{"model": "masked image model", "image_size": 32, "loss": "mse", "encoder_norm_position": "pre", "encoder_mlp_ratio": 4, "encoder_qk_norm": false, "encoder_inner_norm": false, "encoder_layers": 10, "decoder_width": 192, "lr": 0.0015, "beta1": 0.8, "lr_schedule": "cosine", "weight_decay": 0.1}
Rows from block 9 of the encoder of a small masked image model, named by matrix and row number. Rows with one number belong to one neuron. Each number is 128 + 32 x the weight over its row's rms, rounded and kept within 0 to 255. All counts start at 0.
After each neuron's rows are labels from the 100 images, of 14976, where the neuron reaches its highest value: "responds to" is what is common among them. Only what is clearly more common there than usual is listed. The data: aerial photos of the United States (SatlasPretrain).
# fc1: MLP up (encoder.blocks.9.mlp.fc1.weight, 1280x320), inputs 120-159
# fc2: MLP down (encoder.blocks.9.mlp.fc2.weight, 320x1280, transposed), outputs 120-159

fc1.719 [142 115 120 150 123 106 157 168 170 178 156 103 158 145 157 127 118 147 134 151 126 133 201 103  98 126  88 133 103 133 114 104 179 172 101  78  63 147 157 133]
fc2.719 [166 148  90  94 124 160 158 184 107 170 116 137  94 107 114 117  86  96 135  99  92 155 122 100 146 142 150  76 134 111  71 132 160  89 210 168 111  84 117 109]
responds to: crop field

fc1.287 [131 174 114 148 123 143  72 157 128 166 124  86 163 128 120  82 155 125 179 125  93  91  88 177 169 161 151 182 158  80 140 148 156 125  97  91  85 119 123 104]
fc2.287 [144 107 154 139 123 155 134 107 105  72 150 163  92  76 150 109 156 155 152 114 151 145 120 151 163 138 137 147 139 173 144 121 174 163 124 108 109 171 113 149]
responds to: crop field

fc1.349 [135 161  96  95 135 155 113 136 130 146 153 100 152 142 148 132  88 121  73  99 124 115 113 113 144 122 121  85 172 155 176 100 102 132 157 124  82  77 100 148]
fc2.349 [108 122 146 116 159 193  94 143 101 163 185 134  81 123  89 113 120 186 146  84  85 107 137 153 140  87  90 177 142 176  87 158 126 107 121 110  67 130  76 152]
responds to: crop field

fc1.272 [153 151 158 122  77  86 148 145  83 140 138 147 119 151  84  99 145 131 172 169 137 138  85 170  67 145  80 140 129 137 120 135  99 178 128  94 118  99 141 105]
fc2.272 [ 90 131 164 100 161 148  88 190 165 161 147 130 114 153 130 137 136 131 153 184 160 102  94 175 144 120 153 166 180 163 129 166 102 146 114 165 134 115  81 176]
responds to: building

fc1.451 [134 152  99  92 147  87 112 124 117 125 146 157 131 199 125 240 127 188 102 100 162 116 182 106 143  39 118  95  93 163 123  43 159 157 134 102 157 179 107 151]
fc2.451 [152 144 152 153 119 152 143 122 119 103  98 141  99 140 106  87 146 171 110 165 148 101 129 175 119 148  90 138 143 157 161 146 117 125 103  99 142 160 164 110]
responds to: building

fc1.43 [169  82 101 126  99 170 150 103 115  99  92 195  68  50 144 102 148 162 142 158 124  94 165 153 182  92 151 117  74 163 152 130 157 107 109 159  88 146 155 132]
fc2.43 [ 65 135  83 110  79 173 124  92 145  80 100 164 119 181 159 156 111 113 124 165 185  81 112 115 151 164 115 135 129  97 150 142 125 137 141  55 178 176 183  67]
responds to: crop field

fc1.201 [145 114  91 157 127 121 167 133 184 120 125 162 144 204 119 221 123 141  98 126 112 138 138  97 142 115 126 122  98 154 146  79 131 125 145 168 174 158  97  88]
fc2.201 [162 131 134 138 141  60 129 134 117 123 105 147  82 105 105  96 129  83 157 165 191 128 123 146 117 136 144 188 124 116  96  86 111  84 108 125 105 160 181 112]
responds to: building

fc1.718 [136 121 129 101 110 100 179 118 112 185 126 116 155 152 145  81 152 118  83 130 129  79 141 102 132  91 113 140 133 128  96  84 134  87 114 100 116 128 151 134]
fc2.718 [171 171 124 161  83  69 143 122 130  94 109 187 168 154 158 176  70 131 123 182 159  94  78 117 175 142 156 135 159 164  84 110 108  72 147 135 167 113 101 178]
responds to: crop field

fc1.522 [123 181 139 101 104 141 116  77 140 148 182 161 176 108 148 156 131 138 124 176  84  67 153 108 133 132 141 133 120 104 131 125 122 180 127 142 102 157 100 153]
fc2.522 [110 146  99 125 170 133 121 134 157 106 143 107  88 116 146 149 162 152 134 113 128 164 140 117  91 118 123 114 126  97 137 146 151 132 153 156 146 154 154 123]
responds to: crop field

fc1.452 [136 106 149 158 193 152 134 169 144  76 158 114 125 204 126 172 130 150 103  83 115 141 162 145  71  75  80 165 157  82 114  80 164 203 133 128  95 139  68 174]
fc2.452 [172 165 158 149  76 145 124  97 137 128  93 171 114 104 129 107 136 106 119 159 115 158 141 150 137 161 110 151  96 175 147 100 108 182  87 108  66 116 144 137]
responds to: crop field

fc1.540 [106 142 102  57 182 160 176 116 162 123  95 184  86 100 151 210 157 134 139 102  80 152 159 123  75  76  94  81 144 154 161  82 166 108  90 140 158 138 125 138]
fc2.540 [112 110 151 134 129 151 128  84 122 153 128  87 135  83  91 124 108 109 148  85 134 100 165 137 106 138 109 185 169 109 111 154  88 120 125  65 163 100 127 142]
responds to: building

fc1.51 [163  82 102  79 145 143  77 122 142 159 119  97 160 177 175 187  90 181  94  75 180  72 120 148 155  99  92 125 150 141 116  85 114 108  89 115 150 163 139 118]
fc2.51 [162 131  86 110 161 174  84 166 149 156 112 112 107 107 141 176 113 129 140 132 112 135  86 135 177  90 151 109 118 166  61  97  96 104 120 122 163 169 158 134]
responds to: crop field

fc1.68 [130 154 135 126 147 128 148 129 150 162  82 130 132 188 155 183 130  74 131 114 157 180 101  58  99 133 121 150 161  96  74 153 139 149 129 123 162 182 144  81]
fc2.68 [132 155  99 138  87 178 151 129  78 101 148 141 122 170  74 103 150  95  79 164 113  99 148 161 145 109 144  90 171  95 139 116 101 152 171 122 109 160  92  85]
responds to: building

fc1.279 [ 97 157 123 152 113 133 122 117 151 152 182 123 111 177 157 229 169 104  98  93 132 102 199 108  89  94 124 114  97 160 106  86  98 146 162 168 158 116 154 113]
fc2.279 [166 112 118 121 173 102  89 134 147 131 119 113 106 140 165 114 135 100 104 160 161 163 117 134 118 149 168 132 155 120 107 118 168 134 138 155 106 156 116 152]
responds to: building

fc1.623 [110 169 107 126 174 125  96 113  94 109 183 162 124 170 120 208 130 131 108 152  85 159 195 112 125  95  73  71  69  84 111  81 147 188 139 152 145 168  84 102]
fc2.623 [118 122 113 156 129 152 124 149 117 166 123 110 126 149 169  87 162 149 145 103 127 109 113  94 106 106 119 163 111 112 121  88 164 112 131 112 106 115 151 158]
responds to: building

fc1.582 [107 128 143  59 152 163 182 160 138 168  83 107 131 202 159 199 109  99 102 130  78 168 162 120 181  81 187 117  97 154 124 137 143 125 119 161 117 180 114 136]
fc2.582 [133 127 168 163 165  91 173 161  84  81 107 110 104 161 110 106 108  98 140 147 120  94  99 155  96 166 125 128 161 119 135 127 170 147  97  99 130 121 142 173]
responds to: building

fc1.560 [121  93 112 112  70 172 152  70 131 111 184 143 104 157 125 114 170  98  72  95  97 153 105  76 116  77 175 124 157  89 143  93 158 111 131  95  87  99 158 135]
fc2.560 [115 152  66  93 148 172 124  70 147 102 129  86  96 120  87 164 114 182 162 177 150 156 116 131 116  92 110 164  92 182 124  98  88 121  77 106  62  88 135 162]
responds to: crop field

fc1.72 [ 86  74 160  78 151 140 152  95 146 117 123 171 146 141 154 217 145 138 147 102 110 117 106  90  52 162 130 117 124 130 124  76 166 144  61 190  65 114  67 142]
fc2.72 [156 158 127 167 120 121 150 147 128 167 160  93 156 102  92 170  94 140 116 153 124  93 122  90 138 158 143 126 130 170 108 173 146 142 108 158 181 153 164 173]
responds to: crop field

fc1.104 [161  89 170  90 164 164  87 116 163 177 187 181  95 116 112 109 136 109  89  84 110  65 192 106 198 127 124 153  95 147 129 156  97 205 121 135 145 120 128 106]
fc2.104 [ 98 105 150 127 128 120  86 171  83  96  85 115  93 109 114  60 121 105 126 160  94 160 183  92 123 105 114 115 106 127 127 174 142 152 127  80  80 120 151 139]
responds to: building

fc1.277 [140 134  96 108 122 133 176 170 121 139 172  64 132 111 175 106 118 188 134 102 118  87  66  87 155 134 140 132 158 140 170 137 132 162  76  86 176  77 162  91]
fc2.277 [148  77 141 109 146 143 141 149 168 180 174 105 172 179  87 141 119  89 157 153 115  90 169 144 148 115 162 136 144  80  85  88 173 135 135 126  72  76 175 173]
responds to: building

fc1.553 [143 105 171 157 145  77 111 158  93 148 117  75 131 169 154 128 159 158 165  69 159  83 208 145 112 136 104  80 167 105  78  82 113 122 146 147 105 154  85  99]
fc2.553 [ 91 102 149 152  73 176 152  95 156 101 111 157 164  91 128 115 158  94  73 103  99 129 104 171 147 131 144 159 152 143 155 153 138 171 120  78 128 157 136 127]
responds to: crop field

fc1.490 [164 143 154 140 110 142 130 110 162 146 135 153  75 169 133 209 150 173  99  79 113 152 181  86 136 118 139  87 134  85 145  70 188 107 106 187 128 130 111  76]
fc2.490 [175 120 113 109 136 153 125 158 123 109 114 126 116 123 118 123 133 130 138 153 111 120 106 116 147 127 107 168 148  95 104 120 135 123 159  97 142  91 110 155]
responds to: building

fc1.102 [112 152 157 181 190  81 120 111 118 148 170 127 143 195 158 207 160 125 104 122 118  62 180  89 144 139 103 156  92 124  82  91 103 176 143 134 112  95 100  92]
fc2.102 [136 160  87 143 125 182 110 110 156  90 140  95 154 155 103 109 156 153 110 144 147 141 134 136 173 128 172 173 178 146 131  58  95 113 160 122 158  73 121 182]
responds to: crop field

fc1.346 [134 142 122 115 178  90 139 161 139 150 120 154 168  61 123  73 147  95 112 100 173 147  88  85 103  96 123 155  97 132 102 179 119 125 155  76 152 118 128 190]
fc2.346 [164 143 110 146 173 124 167  90  82 157 106 100 152  98 175 134 178 145 132 138  99 119 142 127 141 147 125 113 164 149 154 111  82 123 133 119 119 171 107 173]
responds to: building

fc1.419 [103 105 163 164 164 152 186 175 164 174 174 131 109 170 148 170 165 166 161 110 124 117 129 118 127 170 168 106 110 113 134  74 185 171 108 185 179 166 146 121]
fc2.419 [140 155  95 152  98 189 125 162 150  82 131 137 150 110 122  96 157 108 142 147 103 139 151 117 125 145  88 122 105 126 171 126 172 145 100  90 146 186 135 106]
responds to: crop field

fc1.366 [139 171 190 131 115 112 157 103 149  88 118  84 106  97  69 169 164  77 139 175 142 107  87 148 187  85 174 102 112 154 165  77 167 103  97  82 136 156 144 110]
fc2.366 [171 120 161 100 100 159 172 124 100 129  99 138 130 168 164 140 152 105 172  97 118 156 108 165  73 102  93 100 140 103  96 152 140 137 152 128 141 128 106 136]
responds to: building

fc1.446 [134 137  98  63 149 113 103  93 102  97 108 180  82 150 120 190  85  71 102 115 168 118 136 163 106 128  84  85 128 155 114 149  87 103 124  97 110  91 123 153]
fc2.446 [143 110  66 133  89 133  78 128  81 105  77 169 120 152 132 103 169 120 123 111 160 123  94 123  99 158 162 160 178 120  85  82 121  96  96  86 172 114 169 100]
responds to: building

fc1.598 [151 146 169  82 155 116 106 157 165 135 161 154 144 149 148 244 118 138  97 134 128 118 193 148 140 118 154 102 135 106 131  80 179 157 127 101 139 173  77  80]
fc2.598 [159 110 129 127 119 164 133 105 137 129 149 117 134 110 108 147 114 167 128 128 140 120 134 160 126 140 153 143 133 127 124 131 151 162 121 159 157 128 147 168]
responds to: building

fc1.34 [114 116 156 151 176 102 137  90 106 139 205 110 115 201 151 211 127 163 153 150  91 105 142 168  51 134  89 144 122 165 139  78 163 131 122 152 141 176 118 183]
fc2.34 [ 78 175  97 143 134  96  97  88  87 154  89 123 170 107 148 157 175 128  77 126 154 157 109 115 147 122 138 150 109 119  81  77 147 153 142 113  99 115 132 140]
responds to: building

fc1.638 [127 177 100 139 138  98 144 164  82 119 171 120 103 126 141 136 178 145 117 142 102 112 163  78 125 126  70 100 119 170  74 131 140 166 118 183 131 160  77 159]
fc2.638 [114 131 121 134 106 111 123 131 164  92  66 122 182 117 166  90 162 133  88 123 162 124 122 106  99 116  86 175 118 149 107 168  82 131  80  78 133 135 132 160]
responds to: building

fc1.171 [104 131 157 110 157  94 136 152 175  92 120 173 117 154  99 207 153 113 127  99 101 125 159 134  73 122  91  73 115  76 116  85 148  92 169 168 163 106 126  85]
fc2.171 [134  92 104 133 134 149 110 118 113 130 116 110 146 155 151 146 156 132 123 114 136 118 110 101 107 134 155 187 137 146  97 105 164 124 111 145 143 106 116 141]
responds to: building

fc1.645 [154 163 131 113 162  75 176  91 143 155 121  98 121 184 113 208 133 155 121  91  76  95 199 140 136  97 150 102  80 133 134 161 190 129 107 129 129 118 109 132]
fc2.645 [108 174 158 153 136 151 130 137 122 148 166 141 122  81 124 187 146  97 100  90 160  99 107 107 129 130 107 176 159  92 154 115 149  99 160 157 131 118 138 113]
responds to: crop field

fc1.678 [111 188 159 170 153 120 148 175 106 145  94 140  96 142 102 155  84 122  92  98 109 130 128  84 191 121  94 174  84 158 151  75 151 120 120 128 171  90 140 179]
fc2.678 [129 127 131 204  84 112  50 139 118  80 127 122 109 147 152 140 175 146 105 161 171 142 133 113  63 141 105 170 129 120  75 151 114 118 117  70 151 107 171 150]
responds to: building

fc1.603 [139 145 144  93 173 128  93 139 150 130  92  74 113 138 159 200 151 183 152 100 114 138 186 155 102 105 140  98 116 113 165 102 164  99 161 119 126 164 104 123]
fc2.603 [ 65 148 143 170 158  99 117 164 132 169 114 155 124 180 117 165  77 143  99 150 135 134 156 132 171 147 176 166 170 137 142 127 168 108 139 149 137 138 144 119]
responds to: crop field

fc1.24 [186 128 151 142 110  65  90 134  73  95 161 139 128 180 113 139 138 115 173 108 148  82 183 141 101 152 159  91 139  83 123  46 196 130 147 169 104 121  86 132]
fc2.24 [130 136 120 156 106 171 167 159 151  67 119 111 136 182 163  73  87 139 116 138 160 141 136 110 105 140 120 139 112 132  94 177  70 128  83 160  80 160 173 153]
responds to: building

fc1.132 [ 91 104 183  80 136  93 114 162 108 169 169 124 139 171 137 119  73 163 183 130 119 157 138 100 154 134 182 112 174  99 142 190 107  88 129 125 134 161 148 112]
fc2.132 [130 165 128  66 184 129 173 152  98 100 131 156 149 172 132  89 139 142 105  84 169 128 116  95 141 161 151  90 102  96 158  79 102  86 202 137 181 145  74 129]
responds to: crop field

fc1.320 [ 88 171  71 143 103  89  91 114 131 110 133 158 150 122  94 149 116 137  91 128 117 180 146 140 160 107 111 163 128 150 175 104 100 105  97 161 135 183  60 169]
fc2.320 [103  61  71 157  86 158 147 119  87  73 147 165 164 178  80 105 112 154 162  93 122  82 164 151 101  98 127 148 122 137 166 158  75 116 168 116 108  68 175 111]
responds to: crop field

fc1.319 [ 90 175 127  81 167 162 116 136 136  73 154  96  77 172 149 201  85 130 111  91  78 106 103 161  73  61  71 113  93 132  67 131 113  80 137 125 140  84  68 111]
fc2.319 [134 160 114  98 161 134 120 127 118 152 116 107 153  98 103  82 158  81 140 101 134  91 109 160 172 150 150 139 143 109 158 126 132 105 110 141 133 119  95 117]
responds to: crop field

fc1.487 [137 131 178 175 154 137 182 129  96 186  82 148 154 125  96 118  83 129 182 168 107 130  81 117 127 158 132 122  71  82  89 152 106 184 110 107 132 188 177 101]
fc2.487 [168 188 152 170 102 144 137 147  84 167 137 122 133  72 168 157 134  85  80 147 175 147 173 117  99  95 138 159 141 151 165 129  71  82 134 101  78  98 113  97]
responds to: building

fc1.380 [117  90 143 140 157  94 138  78 127 152 168  83 147 203 146 225 170 140 113 143 169  72 112 164 126 132  90 137 127  93 163 162 174 161 201  89 127 135  86 113]
fc2.380 [161 137 132  88 171  79 137 172 114 115 140 178 166  85 105 146 110  71  99 108 196 152 117 128 116 149 174 119 134 126  68  90 169  96 119 162 119 105 147 122]
responds to: building

fc1.668 [138 160 164  82 141 173 124 157 110  82  97  75 118 163  85 142 148 107 143 105 152 172  99 163  81 138  96  85 167 167 125 185  88 106 111 150 182 120 175 129]
fc2.668 [107 103 168  94  84 135 120 164 107 159  99 161 164 113 121 153 171 151 121 182 177 148 132  98 125 152 167 151 112 125  97 133  75 161 171  96 135 108  77  71]
responds to: building

fc1.670 [ 88 124 133 147 105 140  75 178  98 120 168 158  63 133 117 255  96 195 119  94 167 116 106 137  97 125 152 164  78  88 175 150 104 103 129 113  84 184  70 119]
fc2.670 [142 127 126 150 148  98  95 101 177 179  71 182 118  88 125 148 151  99 116 150 171  65  75 113 124 148 145 121 140 140 124 155 145 135  95 101  93 115 129 119]
responds to: building

fc1.386 [158 144 126 104 135  68 133 147 158 160 161  97 174 153  98 118 148 136 138 111 159 121 161  93  81 121 156 139 137 106 161  86 149 170 129 142 162 180 125  99]
fc2.386 [101 136  83 162 134 161 142  98 118 150  92 152 123 132  98 148 106 173 126  87 133 138 130 132 127 156 106 123 168  98  82 119 176 138 111 122 105 141  94 125]
responds to: building

fc1.252 [122 162 103  92 165 159 126 168 108 117 160  73 170  71 138  89 115 141  81 131 184 130  64 170 109  99 142 136 139 168 133 131 156 112 166 157  86 156 141  82]
fc2.252 [ 67 178 171 162 113 148 178 177 171 107  96 120 155 121  78 177 129  62 159 198 130  76 112 105 101 104 102 123 173 143 123 166 163 102 122 201 172  90  62 154]
responds to: crop field

fc1.190 [139 117 145 140  92 105 103 132 121 118  84 145 116  81 118   0  89 158 122 160 111 114  91 137 136 159 109 184 126 110 195 168  52  90 136  84 143 122 162 167]
fc2.190 [ 92 154 104 124 105 127 137 107  93 120 122 101 139 127 113 126 150 118 142 100 100 146 158 106 109 136 114 102 127  96 113 135 121 126  98 151 141 106 147 111]
responds to: crop field

fc1.724 [120 148 129  94 166 130  78  94  99  98 227 108  64 196 151 226 117 140 152 100 126 138 175 117 141  53 129  79 105 161  65  93 135 133 159 127 131 155  86 121]
fc2.724 [119 137 129 107 135 108 131  91 152 149 142 127 106 129 113  98 168 135 143 157 141 181 104 167 152 121 148 160 158 100 116 136 145  84 126  91 130 139 107 108]
responds to: building

fc1.186 [125 109 188 107 159  94 176  91  91 156 174 156  86 163 149 206 165 133 130 143 126 115 190 142 145  84 130  98 116 130  84  84 165 180  95 169 172 106 113 125]
fc2.186 [128 137 127 157 129 100 124 119 165 118 139 174 133 157 149  86 132 131 155 168 128 143 150 118 135 115 154 141 142 121 114 120 149 134 118 134 115  77 113 163]
responds to: crop field

fc1.400 [147 193 151  90 136 175 146 151  83 156 133 102  97 154  93 176  86  88  70 118 127 122 139 170 105 107 127 124  90 112  75  81  81 100  99 110 151 151  57 131]
fc2.400 [108  80  87 116 129 110 132 148 127  81  85 122 168 125 123 116 152  88  84 138 104 172 136 130 169 104  92 126 157 161 144 166 151 145  97  93 100 116 150 160]
responds to: building

fc1.16 [ 86 133 141 170  96  81 191 159 107 118  96 113 113 105 105 178 133 137 122  82 128 173 159  87 112 130 197 166 110 171 131  81 120 105  76  92  98 100 141 155]
fc2.16 [ 94 189 129  89 103  97  72 135 145 103 109 111 106 173 113 128 156 129 142 157 152 120 124 156 121 111 152 120 166 131 162 144  90  90 131 105 172 118 137 114]
responds to: crop field

fc1.45 [ 91 143 173  96 148 154 112  93 128 138 103 112  71 102 106 163 112 175 157 119 103  91  96 153  86  73 165 153 158 147 167  68 168 112 183 101 167 149 123 149]
fc2.45 [ 82 139 121 102  94 186 166 128 132  97 123  99 159  70 125  89 161 155 124 169 178 147 144 126 122 163 108 191 117 142 155  99  92 164  73 163 100  76  84 135]
responds to: crop field

fc1.141 [103 188 120 148  63 154 141 117  82  93 132 123 175 131 144 117  99 132  93 133  91 120 114  76 121 172 120 165 126 128 158 120 149 150 140  58 177 163 129 120]
fc2.141 [151  99  79 113 137 139 103 164 141  91 177 140 128  70  96 156 128  70 113  96 102 140 128 143 126 161 111 125  81 146 114 146 136 149 175 149  66 151 140 161]
responds to: crop field

fc1.706 [145 110 153 117 132 120 154  92 130 156 175 134  87  98 155 186 100  98  71  77 127 104 122 118 162  99  96  94 116  87 117  78 135 169 171  99 142 144 122 126]
fc2.706 [119 135  90  75 146 121 149 128 123 146 154 159 135 125 119 148  98 139  91 173 138 179 123 115 120 117  93 118 161 119 133 154 109 118 106 131 132  90 154 145]
responds to: crop field

fc1.550 [104 113 146  93  87 161 161 118 153 194  77  95 124 146  55  36 135 148 128  83 190  85 143 171 125 114  72 166 169 183 142 155 149 158 144  88 168 142 142 130]
fc2.550 [ 97 143 128 122  87 193 160 105 128 130 152 154 107 142 110  96 146  86 151 109 122 176 152 152  55  96 126 148 168 160 160 177 100 160 156 122 105 160  82 133]
responds to: crop field

fc1.81 [ 99  95  98  83 143 197 123 167 124 156 186 105  98 154 135 139 117 115 110 161 124 169  82 159 157 108 161  94  98 145 153 102 112 161 181  79 131 138 107 113]
fc2.81 [101 138  93 157 167 162  71 167 146 137 157 158  94 151 141 144  81 154  76 106 114 114 137 105 172  95  86 120 139 123  86 153 108 162 134 162 127 130 149 165]
responds to: crop field

fc1.608 [108  84 153 167  82 209 180 169 138 170 110 154 135  97 147 112  90 156 181 130 156 176  80 141 176 146  89 164 167 144  69 143 135 122 119 104 150 182 129  60]
fc2.608 [131 142 127 131 167 105  84 114 160 148 105  83 138 154 124 157 167 104  83 148  98 144 110 108  96 127 151 211  96 108 146 122 135 184 154  91 125 143 158 110]
responds to: crop field

fc1.575 [167 102 151 115 154 100 168 127  81 106 100 100  86 167 172 188  98  90  86  92 141 112 138 176 134  90 163  74 106 138  77 150 177 176  87 150 125  99 121  77]
fc2.575 [141 110 119 133 128  93  99  83 118 140  88 150 147 169 146 150 144 123 106 106  92 157 133 165 152 108 111 185 149 103 135 158 109 175 146 142 135 174  99 111]
responds to: crop field

fc1.698 [160 145 177  98 129 134 179 124 126  86 119  98 144 128  92 177  96  97 104 119 156  81 207 154 154 109 123 131 142 145 172 113  93 141 102 191 125 129 102 151]
fc2.698 [ 77 128  77 133 140 167  87 192  98  84 151 115  95 152 163 144 159 158 166 123 198 161 128 135  72 125 163 143 118 165  93 167 157 128 114  92 141 150 105 146]
responds to: crop field

fc1.417 [104 165 151 163 130 143 136 147  99 103 114 165  91 164 130 152 143 181 117  73 155 118 179 139 133  63 120 118 150  88  99 145 129 184 129 142 110 116 133  96]
fc2.417 [101 117 118 120 105 145 132 154 135 156 158 120 119  90 112 130 141 102 172 146 104 116 131 115 129  97 177 157 182 162  93 145  58 106 123 165 160 148  80 122]
responds to: building

fc1.464 [177 177 108 122 168 149 171 156 200 142 127  89 129 178 158 199 145 147 163 151 134 118 177  96  59 184 169 153 147 153 142 133 109 104 100 176 119 113 141 148]
fc2.464 [153 166 149 155 103 165 113 133 145  88 126 166 143  90  98 154 107  67  78 151  88 125  97  92 149 134 124 160 130  81 169 164 146  90 121 140  96 163  93  89]
responds to: crop field

fc1.538 [170  97 110  76  71 159  97 133  90  82 128 142 109 142 115 158  94 151 121 101 168 149 119 141  98 137 152  72 140 120 141 130 143  96 114 114 140 132 132  81]
fc2.538 [180 136  87 119 138 114 121  61 137  98 149 115  98 109  84 129 153 157  78 108 150 171 151 144 128  86  69 161 118 114 165 108 102 115 146 111 153 101  98 128]
responds to: crop field

fc1.106 [164  90 112  95 191  70  93 151 156 119 135 100  86 166 137 232 118 126 130  73 109 104 127 188  99  81  95  86 133 119  97 116 101 148 100  96 135 125  79  89]
fc2.106 [122  98 144 140  91 114 156 161 108 124 133  95 121 118 146 104 111 144 104 126 159 185  98 144  99  76 118 131 132 107 144 123 153 120 114 135 142 110 144 159]
responds to: building

fc1.602 [120 175 147  74 194 129 150  98  80 158 118 115 144 170 118 255 168 182  81  67 121 194 167 169 118  60 105 125 160 115 132 128 120 124 160 111 121 156  51 121]
fc2.602 [101 136 141  82 163 107 146 123 132 121 105 132 106 105 142 134 169  95 150 110 129  98 137 195  80 153 144 142 135  77 108 149  95 110 105 163 115 112  90 112]
responds to: building

fc1.176 [141  84 185  99 178  88 111  90 130 105 116 180  72 164 101 171  98 140 158 115 114 139 132  78 114  80 100 158 114 128 147 132 200 168 127 154 158 103  98  69]
fc2.176 [101 116 156 107  90 175  87 151 119 145 135 158 146 110 148 129 178  89 123 178 140 127 162 175 181  99 113 173 141 159 117  94 155 116 123 106 111  95  97 124]
responds to: crop field

fc1.483 [100 130 121 111 181  75 172 104 115 112 140 150  77 161 139 186 104 176 100  59 103 122 217 115 141  97 137 112 118 155 106  82 208 124 110 109 131 130  73 147]
fc2.483 [167 152 111 131 125 103 118 154 125 137 111 136 154 165 126 106 151 135  87 109 114 111 149 107 136 132 127 135 141 107 163 130 135 122 101 113 137 141 128  94]
responds to: crop field

fc1.658 [ 98 143 129 103 100 162 154  97 142 117  73 110 135 138 109 120 132 148  83  96 121 165 112 148 111 117 103 120  92 143 145 118 111 156 104 142 148  93 164 112]
fc2.658 [105 130 111 129 190  91  65 125 108 148  78 117 198 100 116 103 116 150 153  83  95 166 156 171 192 138  71 179 157 133 113 135 164 118 168 108 155 155 127  94]
responds to: building