From a checkpoint of a small masked image model.
Model: 32-pixel images, encoder arch vit, encoder patch size [4, 4], encoder layers 10, encoder width 320.
Rows from block 8 of the encoder of a small masked image model, named by matrix and row number. Rows with one number belong to one neuron. Each number is 128 + 32 x the weight over its row's rms, rounded and kept within 0 to 255. All counts start at 0. Numbers have three digits each.
Before each neuron's rows are labels from the 100 images, of 14976, where the neuron reaches its highest value: "top examples" is what is common among them. Only what is clearly more common there than usual is listed. The data: aerial photos of the United States (SatlasPretrain). In brackets: how many of the 100.
# fc1: MLP up (encoder.blocks.8.mlp.fc1.weight, 1280x320), inputs 80-159
# fc2: MLP down (encoder.blocks.8.mlp.fc2.weight, 320x1280, transposed), outputs 80-159

top examples: building (70)
fc1.600:114171100135141113124129125147165136070124112141090141082084109175092145091137159139140142161146068155172168126127106149185104160177102110162179166081130161161175157142145182123164112095155106132038151110139123147129153103087126173133132132
fc2.600:129131107139086109145118098123169137096135091128102144122165183112105112094110096140070134160098085144098147079130158102148146108126159099191155064180163166167139144128177147157157148183149092109168087136181151124140094114115164109102100140

top examples: crop field (36)
fc1.759:176145139128144166155099070141105136169144140151084129154116154145087174154098150148144125086107152104108094166160112152143157166135124179110129134132143077151149126063184105133142092112137182123191105179124186105116112118119092102149175111
fc2.759:130181125099099094113180136169061158158100100081162153159113106168142066152099111155159150161141106121156164177140119106129160082116163087105095147117093138095111099130128094135141123097106175129140136062140123168089146135117164136159163130

top examples: building (74)
fc1.532:089123081118145114118096127121164103098165162129143083118168139070163121143146069109085124174097090120148159169115157070118092102117188089093128107064093136077194151170106144095156082155098112149101102116096145168079117109141179157098112122
fc2.532:121135167150095139125108165104144149133136115152148143097166122156102154111144096092169104144149143111165136076115120123090135119095161161173122088144145115125091118157163077152171113087137154118160098129125090070138160160128145147153111119

top examples: crop field (38)
fc1.739:126134155107077111151164126118081130121085108103138142156171074137098138117139139126102134159134104095174132116162169131158157184122152148151072152116110083080128080133112124151162149096168080126139142104102135092176137157129146146114134114
fc2.739:130090104113172181172088057118149112103066207139128150134095118089145114138157190075155149134149124153167116118170159076189180174097177182125087086122136110108183155080110138169161122111100184143124121174108136131146169141132121138136101124

top examples: crop field (29)
fc1.403:171166118189178102101135113139161156175162114108158150139150152143125144129104135164106184082181163183123185101129187172097152123161073117177091160181091123098092132066152170161179108127147111105139197114153148165186098112123133159151131102
fc2.403:128078129104105149097135157123055108149138145156157142123095087132134083090111138090144101145120119118161077131105133143109117153161084151142170120146130139156158124143140112156155121089146142104116107133129125162123119086094094115101148151

top examples: building (78)
fc1.265:134113113116150168126202150105128143104132102135107087139134137067096113146109097159169109145118111084195104176143163126173119171098116138125139123180148121102143145234144117153080124120115136141051151099094127125098128138114130101148079105
fc2.265:109170129162168111148095157148117141095155144129099091138132128151144151129108183117143112094127128113123110131109129184107101149113111143115121102150101121160139117059141118156130141093104118133102119104123114137114139150095148150103101123

top examples: crop field (41)
fc1.30:139101145131136158113109168187119093121078152151115107125188128138142111107042071146152092087155145133170136160155126157132185103125075104182161102148123120119112185146090121091107064086111116170083186118162175136159076122168111106080142167
fc2.30:101129181089159165116172105128094161142166193158105177094167158096155172075082172152155197167099168132079178164180101155180135185098112101077102126112090172127143128118126183075114160139148127125150098081126129169149113103120150136175158121

top examples: crop field (25)
fc1.681:134115083195112155082172094132174090096075129136141159113169155169127112071146105069159165129120147177144180158090155150106121148163135142101129145138128140110082153020153097168104112130137148168138169153144140185170122125086114173145199174
fc2.681:107126167140092156132119128109128157177132128149151158134100091128126114175100091146158145134100120184125075120172150088179102136137182124157101102101143181104089102124153135072121149084133121143126153153125131092112161122103108158151144134

top examples: crop field (50)
fc1.680:123114151098122130166172106107173080149156139094193108108083085082056054152179141111097086163113123112171068158135150158090104076111127142155156145139076161093140106113155149124143121107144084166113135166131099103074181190125113086104150118
fc2.680:169126162166112109092100115112145073184107164178139170128113112147176158095106145150144077085139099083099101168126194175168121173090102125163168136159174122125142175176098164129174117096135112083117133179133144130096147115161104083163099175

top examples: building (67)
fc1.28:088085133059165147149183178111128134128090177124159092123113061116106143096144154147149166130114121097176115123135067169118118083166106103077184116093092106072126099211110196163085134124096107160084153170184131116176104168095150179140084088
fc2.28:149160156177112182092085092148124151087160119117112154112107152151165144118119194164091130089125176077084160114141183150077184171129149104146102111129058108108109180097133121098124102133190156082155094149126115125104174155110090120118130125

top examples: crop field (49)
fc1.517:066131154130180115090102144091092060084149160073095158139100119098129183130149153079079101084174152093174153087127163158117132145161110091137122107124158106168096117142180080086090130089124160065136114082147117108176104144159095133131126083
fc2.517:125113145130088145105153095151123102112100134100102099095179082146127076093106134094118159179092095102105134096143096094129110161161110182081098101149132128095127144160117130113149102108170109093106163120149097161084161114112151115169105149

top examples: crop field (38)
fc1.611:108103082163177169092169094119109110130109148110153185102083178175181126180083079085090150179087156146145144099197108176121134133138135143183171088108107126143148144159126172181103116142133135104138167081127106170119121125119080102179114119
fc2.611:078136080145124097171136105168209125114146119193088096106174167080163169140118122114173079121151120167174172125097167156142073098081190084107116135168107081133099096181126159126176165063158158097115160153134110157106135116118108169086099125

top examples: crop field (26)
fc1.69:187102099144092078088114123127130114092104078125112152132097117125161090081140153101151095091113099143097097084110177078183120147112111093146101142166156076128113132133054154094080133163094168150106138180101124087105150169107175097076065143
fc2.69:124125087111131088141133158117130088170159047092065158111161164116124128210160159176110086160163091165100086072157146170106096113155168119140169099158068112087100116127142060144160098129128109102150093173119087100154140177100137072143172160